{"text_encoder_width": 128, "text_encoder_activation": "gelu", "cond_dropout": 0.2, "widths": [96, 192, 192]}
Rows from block 2 of the denoiser, named by matrix and row number. Rows with one number belong to one channel. Each number is 128 + 32 x the weight over its row's rms, rounded and kept within 0 to 255. All counts start at 0. Numbers have three digits each. After the name is the row's rms in percent of the matrix's.
# convs0: first 3x3 conv (model.enc.0.2.convs.0.weight, 96x96x3x3), inputs 32-63, a 3x3 kernel for each
# convs1: second 3x3 conv (model.enc.0.2.convs.1.weight, 96x96x3x3, transposed), outputs 32-63, a 3x3 kernel for each
convs0.55 053:065098120075103077073066067127142107136131116135129104170157096148179134146158114119137128142155143154170136101140176080092145082119170141116077132129122058091116101131129115120110106132118120129108145158135121131110164104070129064064173152098183175113147132120197161116098060121101077109048041092090123099115182165036088044126114144132122140137122131131137141135134128134116125150124099177189134100105082144113125155127110150105104096145219096140207153156166134172174165150180138151150119144117131144112118120118100137122104126113112138081147120128121089115134127127169189149163186158138166155080066175117103255135132184119106107136117106159113108105121143100131162100122155130135088092085047113139089169141140141104136210157162152157169131139145101121134084125118098104102089093110135135107127136123107112112124084093140090124166123119135134106075083102089112145
convs0.56 099:081081086097107124095100095145142146148168157163138142101120112063097158094132141121122123129145133133146140172182150152114120151165146157140161149108168112106125138144149136144152155156134116119118134129116123119110148118112079000078125123159162164154151134137135141122158139115142086113115089115116145136153176137098086079130139135138142130143127115114127127116131128137143119115150137141172148094111116130151161139159150135113123106085116090104149117098082099125147092097148105138143119132129139164149137151152142151148134157155146170157116092111079067122096118136128127118105102132123159145151128123120134104141032085124112125129108105123080087097098107084092120103125135107119101099079044076067086109090000082000000000000039135122120130117111119115108151113150130136164147152136119138110133157112107102081144104124138108112156121108104114111065083080082109092
convs0.57 136:123046086147150136124141134118113122140161141123124123151179134114000017097127095107096110122133118123128124110152136132062092120104134125194164120008110156110104118143136108101135134116104091098102126106127148145126169238177124199131114143120134163131128173143119121101093126157100072118133111106078083091121131158108110128140112135114129128107115121112093103129150132126147149134117088117140131129146133115102088142157126139144131117110199201202131150152093102164166144072089139133111115122114118145133117116108146153135132151134125128120155135147146108126111098101117121147122108122127114120114000067121238160120027101088092104147153130113117104105118114123129124104121116124147118124121138125126127150174104117213134086137130130138133134137135138131136121106102136152125130126130100068090161169149133123121116073080109116121119129137130119132132162122120131117
convs0.58 122:088081091067065196072071144105118111125130132114128133182181183083137103157145150090087098124102129115115123096196181095203110129168120210163146062229176156175170096135118128195174111159116070081071101138132086125118148255211149112105124076093152144146115137111096114107153156180113203079163205080086081047119039076091074071117115117110115119110113121141119163100086121138131135042085013169185133107134057117118141158152183104130141162092099101122163079055098149188186124171145101156115088105110130095155081076100149145151137149131114114112099087093083079088091103123145148137129159134135149121090173109162000147123170111138106118136108129123137135101111102099112110088092094096118111141126107128128097181152188160190147182157126148122130125084121119112140150152128158115135149122128081104097109130119109113110146102121155145116186168141109115135079121097104132106
convs0.59 055:090103127053089124069077092126137142121126135119117117189187149192199175185183172125136112130136134131139124135121152140125155148131145093116111086113142054092134131116103132118096137120088122135111127133118103119099125147166131127140159151149143151137121125137121126138174204194187236211196238208091141098110145119062096077128126137130121124119123124081115096073103106053087082125139114167177143124128103129119100138140118141139113135145126091095112110111086135114139142119152116102125153137126147136118142122120184184164175173151157163145151119131136087101142109122144145123130143117136145111184191156201174175209208197145148110115122122098101103120114121116116121115114122129128127126123125133131139105115176098078160152104186175174185154158149157129135159154165152151155161150152113103093104105100098096091097057077128078107136099130078085089064060055080079065
convs0.60 101:092129124000135138027196145126135150120143151130117132147118139123094119146027087084116083074121104096131139128139114109067089077161186061101118050028117100000111147098096132110090125101184185133163123033156072031148155030091172177255075129106168118120145092067159163164128099119048106058036057069083095092138149154146165128140147149130164141137128132107150140105192145099152149126150117170140153255182125160161158175132166141153144107109098089126061085134112114126100117128082095155155138179151132110180125151184178172150141162145117127117133106120179116117202113140102106136089121118102125111117113109013125107039154107204143141148130146113109119126155148140136128124146126121136121143113137145154133117074120096076112134120105141161129157126146173120172114110112133122133138135126119151131158158129153132122114106102123119105108125104160139141149122129140100136
convs0.61 103:122085081135110136123113106124145134106142124136137134109090113065176126115092116109104120090092118117091136167138125083131096044193107185157128164176132148193140126119104134140109085123098095139123093143142090115130150000106146000059172069118115045108110000075097101102139119111112114127084139112151098134127168109157118100121109090122140102131151109120116143115112123107116107096154115104141109129159113123142121124137130122122125181167183190122170205135162160132157154083136108057103128157135143147155140134138134203167102181139115185151145147117150164143150166149112119141129120156128116122120125133143063116140096124149176158153187178133170168122174136089139128122162149163121131111096130096075117088037093117000062125079101113114122123135129152102131146154153135140123129166116120141103139116104146118116130118100131112098147143107112120113102059074112032077
convs0.62 112:128120126148187170101108103137142120125133139128181106116113126093093159134157121158156122144150122165147119102180120087239132097183109146123165128139200157187193131141145102103147116106153141108148124127157117118142105203234187255152191147112109139157104191155114149135160065044158065050141087083147129112174123113151129157114126105133130124108112131124108092104103103083111112109099115114070128104099131092061097097063112093066096089115111093095148125069069149089108146170136106180142114135165099125151121128107126148121112120112129128117056083111075127150112146147134138129140172098146119122137165134155181107153083128118126143145139143149135137134159134138158130148153128118124117095119100121149118124106179105199184175189143124157136146148104163130163102089135120072185102137117123120113136105090133136125105168176088219193141244098143122110116128164103144160
convs0.63 104:101140127000050115100134108128136137142127128131127138123142135139163127167162141085089124114098132133130140118091148123000119161128133118119106093085109132115097121116105159139114152190160140143136133134156152142163172106104074114134107122147124135135129100134134119121142074141162040140102053141131174168113227195148115122148128118184152141124111116124131131083097113128118145141131123165171159117110118139143116101128144131143144129140128177172171147189157128146116018029128129105105103102116125132143122110088120128145128124136127122134151145112122151144120132122097102101044074099076064088133150127118158145149145143151125118178137093129106105098102127102104115142135106122089108028000055149126127141132115152123148117147136115136111089120104140146125155115112142148137143133121147105130184139127142103111115093084123075089110099105108162128051082121145128101
convs0.64 056:104078057063118044084118073112149136139112149111099128161148137092138139127168137132128093121122090121115100162142145116050158121105157125151134116130144136123132124136115121128126090139133108115101124114104129124108162104171147016147109106078122097114112064128049059129148125185184127186193146193105099122074172150120198079108085110093095106094099124141134120135128128130107124109134122115147127109122133129106120123122139117105138179147188117075135166136203146169127145153148113153156114127117126125120145113135134140142137137123135154124123113101122111088124105091123111113114118113108118127165200124126139136128140174131099126128094119135099146122125133121129133107121139152112111111066087085085103104091129110039130147017146155122134104093089124118127120126122132113142105125145121105137104082118111097119170141154168065160157075197130153122129143118117132137
convs0.65 160:109127121081150137132145129113112116117112112106095095129099110120008093093119104099089099112091106098093104120124134104083087122117130162144153146138128159153142084092088074112085088111093001002000006000004002001000161183158156156174147154147107094092105111100091102103094092107088079082118106110057058063024072056065059083106104125105120137126125122132132123150125130134140134112102107123156114130099124112102117110136116118106116094091086046012096093041092135131112144122121139142132082089097071080085081075078118113110104086092109083099098094094095099100085088079107107107100075115115130118117111123088156105119085110113130131098137128117115107118103107103090097105091105111116109130126049107115117133082103103054100107076106130130117125106116123131120159149137135097148144137131106100113102119105121102113134114128112094140119107143138138125147102138126146137
convs0.66 099:117078122255081107144103132143140144123123135130141131159115115010198116118131121120101111131111117162166140130151114139044093143078133051056108000028060072093121110158150123198108094133124103114134046067123113108108189135120166083149139118150115113102175101129175089123062067094069056115093120123123107115149003114124111103132095147149134133136133143118128127119111126174117094137114110194198167134115157132123129122130122130120147109110139128145156093082149115143127194151080168124123138114113114139101146115124128123106147120105146138127094107152060115122082106124093109115064097122091112121115127118131000082085139106156136145162097115170113123134116137150157157134094135128119106065037146110110130132110104087052157119135119149140143146163152138123128132135138153087138142121123111090135141163157109105142148115140118094139100108130141150121107143113117102143
convs0.67 085:150142148117158133133111114108084093163141106115145131134119135156134138119121127140153150151155156130138160106161157060014102106057104110127135106127125095129133094062100099091082092123110139133131136137132139141134145152167134124134125110134093102125085030092126090117122145160138133150147142133159132142141125114092105092109088096143129121145155140161109131124114124130124143135124093098104084110105092122114092107128144116123124133129126097110108125145130118105149097120137095124168117111133126134117147152122104155113125167118164162141139156122139158117120124119072148146042144124086126130137147145134099140126125137110140125150172141159208170172192151143145143163156151116124122057084106110146149222224180134122152150154149103113124112116131099122145091107125094111108084105107143138138142126127152120120147143138127110158113124167132197108064109085012000078
convs0.68 065:113095090153152103148095084142153132136126147141118117132108096095100087102128078122128127117117140139130138141090150130096135122087118105134135108163144114126140151148144121137145125145141133126051153140074131154099180019129088093154100148126131090148090075143060102100222203173204198125157135125078132119087172156116170180108104117113102112104088104113094092100100119116115132132147125145132135078073076112135116112122122075087079089078125066109198208179126152128162154118168138114181162145135183128130163132116112130120109127102123126090152105098138118121123115092128114130130130120099112115139130157114137182151231187093141135097140121157158123108107099114120091108112091144072113096041110082116177168111181204128164113101082102100130078084119118128205108084109076093133102107129102113145070078147074064097152076205139099248134123204108158118109121147102112164
convs0.69 089:123144133112255225141050136151137132137134132133114139107078125087003142098201019094092088113112084097108085126144161116130140131059083131124138141154140153153058131093085097115137077058032151129150159000058144037052118107147104086132083075097151084113127142210133117220149105133160055120128099103115148120136134043127111175111147132152111142121133148122162159126146133143129128127177145133170129104169143129141134121137115109109136141158120144188169108074136159170133123181197141127165155175140118138131095089110137140172129130166123171153154137124158174186132244163133102120135117126114095131086079074028091000038000116137135147155143143139096166167172143091156147120147130125145148142137099114156181161086116129071136110111086122111119148124129125165157123143123120131127121123129123163140135148126118144119136154115125121112118118125141130117129144150115150140
convs0.70 042:041071088065106102112107103125132152120125129122104133153131151161135178187189161102092088111104095114101097131142143116113135101110132082125152087105162084107119138115110146132118137108097084075064085080087094103089136158174097098164094150151110111129043090132055089134199216217184186198168177193052080073101100114111130121122116116121102104108101105105117126106123141095110129126115112109110126103111142124124090133127106129135119110104074032131063101169156128137168119125176093116157136126132150131139145135138188204179171182159152149150166133130155134131145139119111130118122112122085096096176122102144137142168181187121128151126134143116118142126132123121122126103124124104096071101072092104105104076075088068056073150088093147149139160138124166149130160115171145109135158120171109102108096090097106103110074075091097098125085101132079107096099120113100122112
convs0.71 067:201166164123069094092079099085151138095188143110119130125144173213112114147150127093092112109086095116117126072159110067137116066103113146131123107061140146114140149092093142102109140129122115161115078138089076114098000219162132132138106123109080144108112160106086083102102179122115205131119208152169105149124046143107079102147132120151128124149137125110160139070087086062077112120101110111141135114107109158064066131099116136127132143153129157173035084073112163177214134092198119121205123105090155142126165135140140133134166154145160144149109116107149151094143132110126118097118106089112123118147153164221184102154092107153150136148154152156147155165161146141127142119118105035092078020092103063087125120213136156206160139133131173140158177107153178158140105197127144213091116157093121089091096139086118111090145143100146143096122119086136087130102111147098090118
convs0.72 093:163157092233204141206178133148117135135130131145133117143139133144145138109105109170165164168169154148133136102093130071052128078092149188142142193161126201168144099124133096134114084103112150147129176175148180146110126089073148119092156191134169149124117130105144166126143193143104176153082168158135142145219187177160152174105139138134173171117169151083069055164125093105101084136142130097125134114134140126135139119121133133150147132177126179223171193218123126147144137179154146147148170114165156117158161118152126147135133164136149180169144133129142161133130160129105149124118112125075133116094137156092161175081095120126153104164191140147187140157146129147118129155133149130131135100122154103114148139107064161159044162182144103090092146119128150148126100161139159195134104151134120147112109159129122147115109140112134201102143176115139086092161109114155154129
convs0.73 114:068047127000000061118136143137125148132119124127128132130161120157205105082088122148144112141138104131131111160155131158000012145126108126114094099060072151121108089130109116125054081140135207117084225039023188104132157141103118125164112102132154177115166133109136138108117077105146030103124083105094108139062130179107076093130105149128135191138123169087108145107126185136097139133124104161236164115137110132134148145113128135138159117124131083083115143144158104166126173176076142148105122132113089131097103116167155162139154166158151180152130140149093123108091093096148120142125073160126101131131091150078000173120113082110119128135112133172176143142163172134131156122129185140121122187167187119130140146138111105058080110101114134152138123141121127139150133137132119123110130131132146133128172204151139150116122108099134105105122122117112134129146120077108089110
convs0.74 064:121093119044143117071106117113114129130123114139125152157155084126120093055145107132146140130146142128139133079089086127100112121129106099136131118155163140131135138126149137120148145147150066038123075036136104090153092165084180104082125119059155130110185163139208159139130097111165093124162123135135181181150241242104184142108131111137130125121140127102113105128136133118121120111145143142148131105114110147187166128149140139132133158103161151116089142093106126123072112100082142166099116160158096155144101134147132145142146170157123146137132165181136141154128107124166154149160195146164176175162187129189224124097183135134141104158146101143162115141163150159158152143134139109129125114146157111149168168097009119122073043121072050099096041106105043089094150157174137119165164113164121141135145144133117114131119164155133126107137098119088090097113155112108082101
convs0.75 094:134127140067236126108146137123118119129095116120096118115073109094000091116199138107119092123141119090134132158164132149001099111085145155128138146145137147182144109111124095058081124111114151170161157125163136138134043000070076096063111068099120105119099081099074000084156152167197172132197146150132150095151160124154206104151132129153127135148143148128144111149223162108108118135145151084128144122155165116140138137132133134118123104092120094072083058117128168094067166046069164103153125187156134155141112103132164154147135153161136139136119127106116102095133148145123099108101085096108093124117107107050191104079000081166141149151136145116081094131124105118124125127103108122111105107098134127099105113090097117094118124077120137141122116172113161168138128146139124134124106100116110112119129140100091112124146133138129125133126117131123144141109146109100085089
convs0.76 101:132140126121113126129131133141110133175255164157134160140136131139139126123128124119134111133149128137156139107064102125126090118110101112121123094100117109123112142118095127113149129092106129112131159128129132123138140181126119122112129116113108144095122128139124111127127118123132155089139108124126125139122155102151157153158169163101116131122140152139063134109168097125088117128079099154156132131092114153185168130000181139160153136133133123122140129130129100143115152134143136145133121100127094076090104120128145165112129154120131147116165142152103120098117102130095094118094125110087094114122127128121141122125135136107120111110149135098111119135135141118119094115125137124145146078138202129129146128132119123132113116120120144212130199223183161197150127129138170255082154181145152105162146112202128111129139180133162159140131126114151109139115131120128148116
convs0.77 104:115119121127086095105096131129157129132092154140215153121115126145167126125148121108132122110100117121133123128094155094129110115089118106076124097104131109115119136148127084067150117095104150131142120125110153123108135161126116170101116111117110107090136161109132153124134104118133170110129070116138117126136133148131148147155136120168148120134137154130106142140151121127143127124122107142060114141167143136143126099137124116146119140116115156110123129175149106110113130094111144144142144127109148095153129151132069057069129156129116104075149116149095048092119113127149124146132194120199106156121137125118153137119178123117113119178123120129176098122112104185150140136156104141129123062121169140139114146173145161171133134184130090059079066195093107043095100095107125184102113109122157156139153143161115110108121122100128090105120132087167132153183246164223192229
convs0.78 094:119113127136110133121127140119129125113000144133186134128127134123148129134134133138127168121087161134125113103120093100163102089084147116121127139150122111100125112120146133166141137146149116122112108105116129140126105125122121173123127143133120110105101118123110114135113103135111117139133103138120128146137143166126131133132142138139195154140153136113143087110144124098166124116109137104188106128104145162206168186255137155183148124124114123138133124123131153151134132141121106125142141140121120151128146130101120119137111067113105107123165122128169076145143146152128108106129116118137113123120111122134163126126129134108122097100144123100106130129111120130115093116096096143139095207104012145121064114108122108150127141153132103112117082229114074096089168188178176000255144185169123157088142224050152197107141141154133116151138151164114100108121170101092106118
convs1.55 056:135174147109133153175159155111112108146129109145143120147136137113089132124120135077100142128071113113118105178200192092097161108085142130165160124189129103109112128150068078141082062132117110112089139168131132138104187127138190184136160130118142151162098099111133179187202138148231131128200124102094101125156134154130121121186163149177160126165153146159154163175136125177178155242180157175234201069083133138130124126133131121127145130095077093113057120101074146143121084116122100111125132137137090139157102115145140169170156146145160160148102116097099115107095103101112076087153090082086093073097139152082155127096255255103116125132156142151131114118118129097133154077111145096085060070095087136123106109110084123122087153116082136143112137154132124129132187162128175150130150147148148124112155166127109124118118105095160145117117110138113130115104153164081132147
convs1.56 099:187160129157160230104164220093102103099107124122115110192156129148114119112119144081134169106097116126116156049090170116130181136066093131106105115094093105078120140127111105120095135143102136128126129132142119103094187150117162117147081160178130140134115070076128080115135127144162161161126127146142145076176140103155171160225214165180107100138102137158139131150096082143118131103133147102206182138196170128137128121134141119126124156119112165190167107165136109085099061161133163192150033037114080131174148137129094081114118104123136113104150145153141138140134142139135114171121106107152114103140079147136123163171187137186186135172128108118079111102100121132138132138129126109188141103112051174145097120111149159160140131105099150150139138145143127150145159159148175143143137118114117158141112124099091113124143154141138125114121120132127116088121138113127157135
convs1.57 150:134143122161142089134104127119115135123118122140120134111129098140107162108122081122125092157172128114187154106143123184199113152238174117117175117109206141175089121142134125099095148189141182172164164145161158165135128156114142171105109086110077105109083106102078174126161102096196157092156122117122136136130136154138129151127121126132140141123091118123123121114137116095090112117125115122106135162155101100118110123118125111122125135098100191072048097104139161134121170153176116116112086088107106057096203218144129139140163192167189192195145145148142132146139123130140103124130120156093091126085059080061132046051077092143132118166196167157139156115110091134144131108105115124120113127146154158135134127132147066056071092041065134126091122132101115123102121124119110111112114135120117147146146150168150126159136144131145167151141143155123127138128114122127118118
convs1.58 129:124138146121144135150140129099094084114113131102121114145178130162153144128110073132141154125118125158149142133123157059075105064055078121129071116021134091185129153150160138206191153131132107116088132148130114122112058050100029049086188223133119124144144113165132095133113138153083088144120149150145151141130135158157198185163153134160134113141141126097067078089063088113138126127158094151156129132133084126151140120127160131138132135182131141157200160190099072040079095111063156138182153169141196200203104100073122112104130137128118115133144162131152175150120122117116108095130152115132101132159178161170161180167150182119128122147128136187201191097124112125133109106084117188178122190191188160168190120120076130077103090060091127157167103096142108135123121102118125126121093101106118131123122084110139165114125122105134116084139149162087087074090119102071091096
convs1.59 050:099137112096150155105125098122137138141145138135139129148180157132149129130117106123107140139115148160175167124078141085060127084078161127140099119151092116135098156164151149161157099110125112149120125165168102131115110117136162155150161145089190167140145124122147129141091018070099035079124077101108164153137178177107150143151136141132119128134132145150160162166160152188193171176170154170180181115091105169161152162158158145140123127121085119122105136114112159180134153203183123150161144115128118107127122125143134134123119134120098109111151149133161159133123124113100096085113100074093085085163154146177189146147188183108146147105138150101134137121138158137148140113107104081113091065118117078102120117157127101132139118121142110127117150156146126126115140098106115103096121095105084109100092116115095105073163161140144131126136125127126140119119153134079108105
convs1.60 109:172151051166181032148175096144127123133126135130127132098030184104152174111183109142119157142096141149104159189137111132030087164137159063053255078078246152083176111181051158160113116129120119154143116168164127167149137104154071041029179117140133194104138182122107163117202116171161132115096119119117173135111177127154146137151131110143156140134131139116128177145165125119118102108137122084049147142139152158150138137165157120149137173098087167164112093192174071232110129189151086147119075099143108050126131103131093093098107091089118118104122130132101115164122149140126133142143120110115105072107155047197143039135130140101192106140180094116129105115108126092105129141158145098177138110150156132142129099121135125159155093146078131144112126132079121139105135156098140164118144129138143108132099103117134124130099132175139161181129125152140136104121130121123123124
convs1.61 110:147156088131195116105125130137160116121139123124152149136157105144165083154114160100069171138082186166117121140138254152062191152060155060086196113120114139200049152125101121113127095021162150158154139126140135117131139087191176175199187200100152162132122049189114000202098126212133174224093192175153141078144142079114072084140132144147144143176168166139143158130135146122146121161154118158150145112092148136128132143134124135124132094152122096157138089110101158111144137090166148081221083087137093095152126084166121129098129138109160181151112107106099096107089097114155127136139102163100080171100079149157000191125103083120148109126151091134117081133120099162163119148197182117112110143163101113134131135190100150233105148227129130126152113109136097103138117124110122144116113111125163140099179140116138163118176151136187203144152193153126140125145107160126122134
convs1.62 124:150109131121019120111081162141133126136140121139140122124094143105112175136156160094130115121184078127114103090170102070200041061170064132056150159105210135082156149126133097034122106143108150104098106062097107086124168137144124172106145082117081174142094133117133179131108152101144222092138175083132100161139045103124101124110126123147151152156173151133119136093150109109152118053143147115192170116152150152141153139132180140153160203163141103110185111155149182125130120165161124181115046078104064090117117078148158086100125067115129112134104134148112136163121132140101140126102186107110172087116161059145087074152140143134106087162070114118101150135132116107082134134123136148093142055000105120070140135113150109079170145136135140149146153138115139124103103122140132105155120135171137116125155120132144101111115128127131139144129171123135120138126132140135142152
convs1.63 126:130143141112068120141143129107118122087103139104115115150137123080071127116133111163127139113093116107116170147167207130195151107140150137106157151170208135139152153151139083018000094122109145137151141112156148140151137162145058081130129138010177173071094140016020068140134122135147156143130139134109088131149127190130100152135141130159179175158143150134155128116124172137124157119097094138190181075097141135134136149125145131118125145172131095077185152105142131130084129186112101167165110083127096088145120107133095127173075099185121108141134153152138133109132139129103111125143118107135114120105113096136085066147128154088100132159166191138126126156127106095053078124112106140173143036005006152155111069137151075085111131104052130117105134135135106125136133139143169169128135135130146130109177173145148129120112120169161153163133131143150130114127115104121136150
convs1.64 060:098169110095142153115100120156118131147104118141139133096149116103115121115098142196107118157090155137163138233062164195000119221079160118121199114157162138124093097117046073109067093133116116097069137136094138125070178149178102144150132108112190086104189079118174155188121063159100023149109087135063131085113160140108137104152154123161195156134161137152155138137136118126145134100087083173166178135141137132152131138160132140151130133159107102164126126131116048155107097249168141212188099106129119088139117110164108144133126157127150144141117122125131133122135147145124136097141111102140104132159000097152102096108158109134149108128143131111107109108125142097124127117145103106135059061135079126174114110196123091157076106106083155123106144100127143123151110177090138164135128153172184130144189163170171147124129186124146207139132139149152108090143118111166165129
convs1.65 088:158164162168175102169180154123102136111141119134132137151172079131000170115152134113112125141168110126128114093093094118098099095110106111102110126109138123106125103121106135102144124101126130146126134142124129142126087124130128180075114049102138141129139170147098144127124148147150159168117172147168143146142177095129129125112122127128165116111098107084091082084112094100101083183158151112020122175117163112119120118137138134161143131121171193094111150184149099080112095017112097060119122110119099059126145114119157131143119084135148156139147148154138120154145139153122129166132100176125115138125037161084154058087098120104088099136209056107118087164166142143095155127133128143139118070231213163177129114080122084075130121139103099100112091079068109094106123142121159151126133139131146118129164166141128107143116117113118116109132121109096105077098095081096097099
convs1.66 120:132093128104075190141074107124133122108126134117120116104133123162214000136088125131113138128139147083122168096101127067092216123158082170186076170255000146173128129126100101117140102114123138130154125076138144131159087166158114231158118106102129107095128131074099158108130141123126210168112099147140110141127040162143132148135154135135172153139145146130144111133178107135129124144104137164063061138139155126127131124142134136130127158131120110255143135078159120075141130000217129125125140141086153157102125152110106113112107140094101119119135120118147115099143119112101136112124123160119124119130151105044000178101157091120088118135114157126120127143112113145081120129114097141160143139058077131164158116148136129144090129152146140102118133094150118099155144122136143140146139134130105144136125137112132131132121133146162172103131136152142136120111116137127125118
convs1.67 091:099123110110145114105131113164201141148163156159156154127105128105117100095155116122119138120073096091071135133167170126161129083110114143112245186136237181119183128120090120064000084112038126142133150165142143158134152197120134172084132178183140079157120059078106035107115090106138095111148105124117136147103159158098110105114078143115069145166135159127131118113150148129168159147175177170155136104109142134142146157142140151151131133156092155131153134134106127100073101113144129123149110104130127107123126132134118137114100098121144132132109077085120106091142127105113088071116094067111094096123102121139135119150133140104112143108108100075125090130147107131172117143203128159163113137086031147125115088192114088151077109183088129116121137133118127105115140147143144197157133172155173171206169137135124126158132137145127115105131118124122078104151128061130120071
convs1.68 077:109099097073117088099141153133142110128122096127136112157193144099136092087098114150160116205112115107054100129091136235108204210000095077130199093167138132176092161130114078109061050061074099138138084135126127177128093148177136111112097124147209096101220104117145051076097100124132020096106008122062087086063119095100120098137132119173170119146161146193204158179158113131142099108082096155162194141120159127129133105139130154162142102098129153153095119172123120144158084194193064144162131103075127103091097067114131132117139155110155157112129141115134140118126123101126202102153184058106094064069011063113041151118191114099125129116143124109133142092120145105180167178212156174176120030152098051156087109112100023108105130239139153111129162125157149127165150119117175180131169140126105125140171179198142169191116133117126139110132140131109133125136117132125121150
convs1.69 096:073081079108128076134111140118122123122125116135117127053231118217021091190102164150155100187165106133116119096109078247236123142130138125182118128047201088118156140115099174157092084146162160105111086152129115111126073144162114233200141147098165109096214082104151104156126165090185145138174157122173174179121176125137115105111124133121126169106118125129177147125122180108145128198142175046145104161103117132116128155114119129126139065053136243021119101119116132100131074137112090111077147115117119102099124104143104139115121098126127120103112116105092122101105098124106128121105153107098115114225051082047154205061151110136118124101149138129133106134134127142142096112135112144109138024147141113135105179096152086078147136117148132129139106144134133138128137119121141134114121116110169099111106147159128154108129159120118117148130145134133109131148148130101133149
convs1.70 043:136101098120123140129118086151166161123138158121132156141141111097101131118146128136155146184178162160177198147179145123126050098090054131148219160185237147154204143120077129104079094070032085068071108100121106113111080174227059112106092089094142124078162141081141107077085083105059041054067031053098129115137176170109154143140127079167173113147156130126133139126142133125122118144134084175210158064103098141138143137134136121115102134148148151173179166155149144143116174183161167194178103130141123139156129133145107140134120142131138149134146154131141139133145136132119128097129105086122111091153058053193173103178161143118143149148184190141161160116110100103082071114111091124136176061104125091118120160179162132155154119147113167150133173184157143167149144143158103152155106104115122113084146152129143135120166175171173192181148145146139133089136123118145156153
convs1.71 067:119123142135095101127095065125133117111135098108129107113141131124144131152154072128112093131186148146183107072082027042171101029191088096180201109170171111144193136146078132069062105112116164145135168116099109078110133117125087169124183135111124148059125130084123100093057098100038173089133202123158106171192113176099060109140085081159133131162128139157084117107072111178121133051130143167217134081120100122106137112073107092085104167129155191121161188119131163138126207127179136122195120116087125138127116156140151127138131138144145124156119126130142149119149125107114122140109119144124143151157106132123182016132073139146135141121141140124128136150160164108171126117151077179165129178098080135076122122171186121098069117088131123125148138125174160154150122138139125141185106135147166178122188240125118165131172130157161127166129095154134141144114130115116096151
convs1.72 099:102070080098119076102114120140145133143162140148136120157098055164137075136147092130157142080137104104090127088157194138123152182153139096152128120131156126148134158103117141123111151124135152128133117115129136147141164135173145089132162128173133140135094121129100101156096184101114183126052132082118084101037038068088089115108119153130122158124113140124162178132195222119127151125053122096000073131119179152136168141128172113118144153144134105096095118087121110111197103050150091094131155124126173125155192186136144114103145137096157138111136138113123128120113120128158151102153152103130146092044111151085064206079111199131109151143111137140110117141065056151024047158139121089034100092017069117087132074064121091091113099151137162170202123114171137142189149112131127118148121113141158153172146097125177147190132083134111085101109094110126134108138103096149133118
convs1.73 127:118092112069006068146102103118150134126130134133140143108061105056206189124151123144130121118086130138094087140136137094070084069134166109142069128250106143155098147153137117101157102103127169156145171126111175143136180126117050026096141075106082101076104107076110154140118128119099109120130097125163160142224104127137138148099121127109113110096116104116134123157164118128142096143109121175155153060092158145126116127125136141151138224193163000073157134161144171101103181084003145098115091143118090186154067146110080107121098126142073112124105118137115159152138158137111119104119154129118119111066195176141053080125168109185152115181087095139106097111133125101130129126141126134110113208134148148120120131150117165136087124115098130122128118085122124077126144134130125123122115139127145138118093050066123088117160139143150170158150138135142151143134122139142132136
convs1.74 060:133120127105079127117123130146143134145149132132119093136145163099151177083147120118092077131141081124176103216135141203140132152195194118077104086074140140134103091146145089071099060170113144122111131132120144140126118096075046124064039155152069044120103092108077163139164116104169161109184169118067094094117133130108116145134116115153147117149139103147157115120166127169149166087072123065049127106098145126129105108082100127102112190146131139093104200199130088116084108157137091106140147143137157140092111161097111134156129153164119123158096094143100103146095098120106095116092084135110100139178016100134160000111032096133113095094120087139144159115155155104162172082149161152140116092145167155152123164128130131065084169068101144163142140110104141141144102141127130121124131158156159120183133101133173133145089126111098139116104137161123114150111109136129091108
convs1.75 122:130122066116165113137117116140145153153116163159132159134161081147000164147147168109119097124155090130137146097113091102043054158147108117105181110141151123089124088095118144091108135193138137151153150147177131166173166211158137255130058000092145020095131055096172248165124116115160138130149098162084100091090085110079102106141142129158170170140161143072126112093128136096132107155126160118046073140094132126109135132099140135174146109098193163136120123189155097138095173143184119174132135105150083037083135093100127117113107094108136118115153133138130120127156146164161156157148137169165128173130004150114190055146156103104108128148154139123101089160149135136091122119120125138164134095153108110121123117116136146117115123149129093067082087112075120097105129108124125150119132143132094082118135128151113061118119135123105165101115087092116092120127078101125120106
convs1.76 140:131123138101125118126109133123113109146103107129135134129131130095161099135105124119116112155141091121081126126125134182130045144245157139130121139137157129141149120127123149064098131201139142150136132125096129127109131145122126147131125150132124135141161132145097122092156162123116167124159119120125155142099062090182194191144115145131036115147175165134112079107247082096143141137116117134164132138073101147139131165086155136155124110116121090117140111112129160151140106063110134123130155150131163190189128104143095133122093074113122151140127124124142175146127117118139126122122128166104086137127087135099195106117120124101129116140180189110139116139104134087068137177203188142150109214130005128118126134129132123189112129111123097104101143153143103124099112112139094131122125136137114155134086046120102151139139100103087148175126115125128134131152095107141150129
convs1.77 132:113113133130170115133119131105106121139141133129124114162079210104250063138091124131151115132109086119159130139176103132210193114117113119155102143099218151121124108171177167077089147228152129107121112142120148131142109125117130177087126123102109139142168028089111188114155166087129124103168109125121108121142173157112125129099149108143064154106112114134111130142142101116119132129149137086156102131157152121138120101129108107106125149084096135169153135110153094020078097227146089106097134097138137183091146131112114123128130143153120119153137129135138142128136126108118119139085062086122143131115132105144184114126147121116135096111077105085105131118085124134148109133088093113148130185139077136108103125062108131077095133136131134139134133160156151151126117128130142144138124114117136166162107053090123150129130180139135073103102088117117113109093076072123103117
convs1.78 126:121119108124091110136142110125136145101148132117135113112129106144084156117120116150152143140036154114224104113139133131186170103122139121140122130159073122145093131096121042166148125059143133115129119150159140156149129128130126158127109117098125150110104160143129160160122106104181125114109115098101079096161220164104084091145156106109255134110106088130160154146073186165099117121126122114073097083122113126133143080193117111077120146130114110112102128137117136110104110166083140118111099120143119035126141154119129118138102166141128108120137126126133113125126123131121097128110114118126129127122137113136150099116128111151128150136216144143143162157196144159173118133099145119102115016122211144159137138113136100081146140122118138184139156122117132116109122143099148108122121123118128045118152179154142044112132181131155112126128152158135096114110159131127100112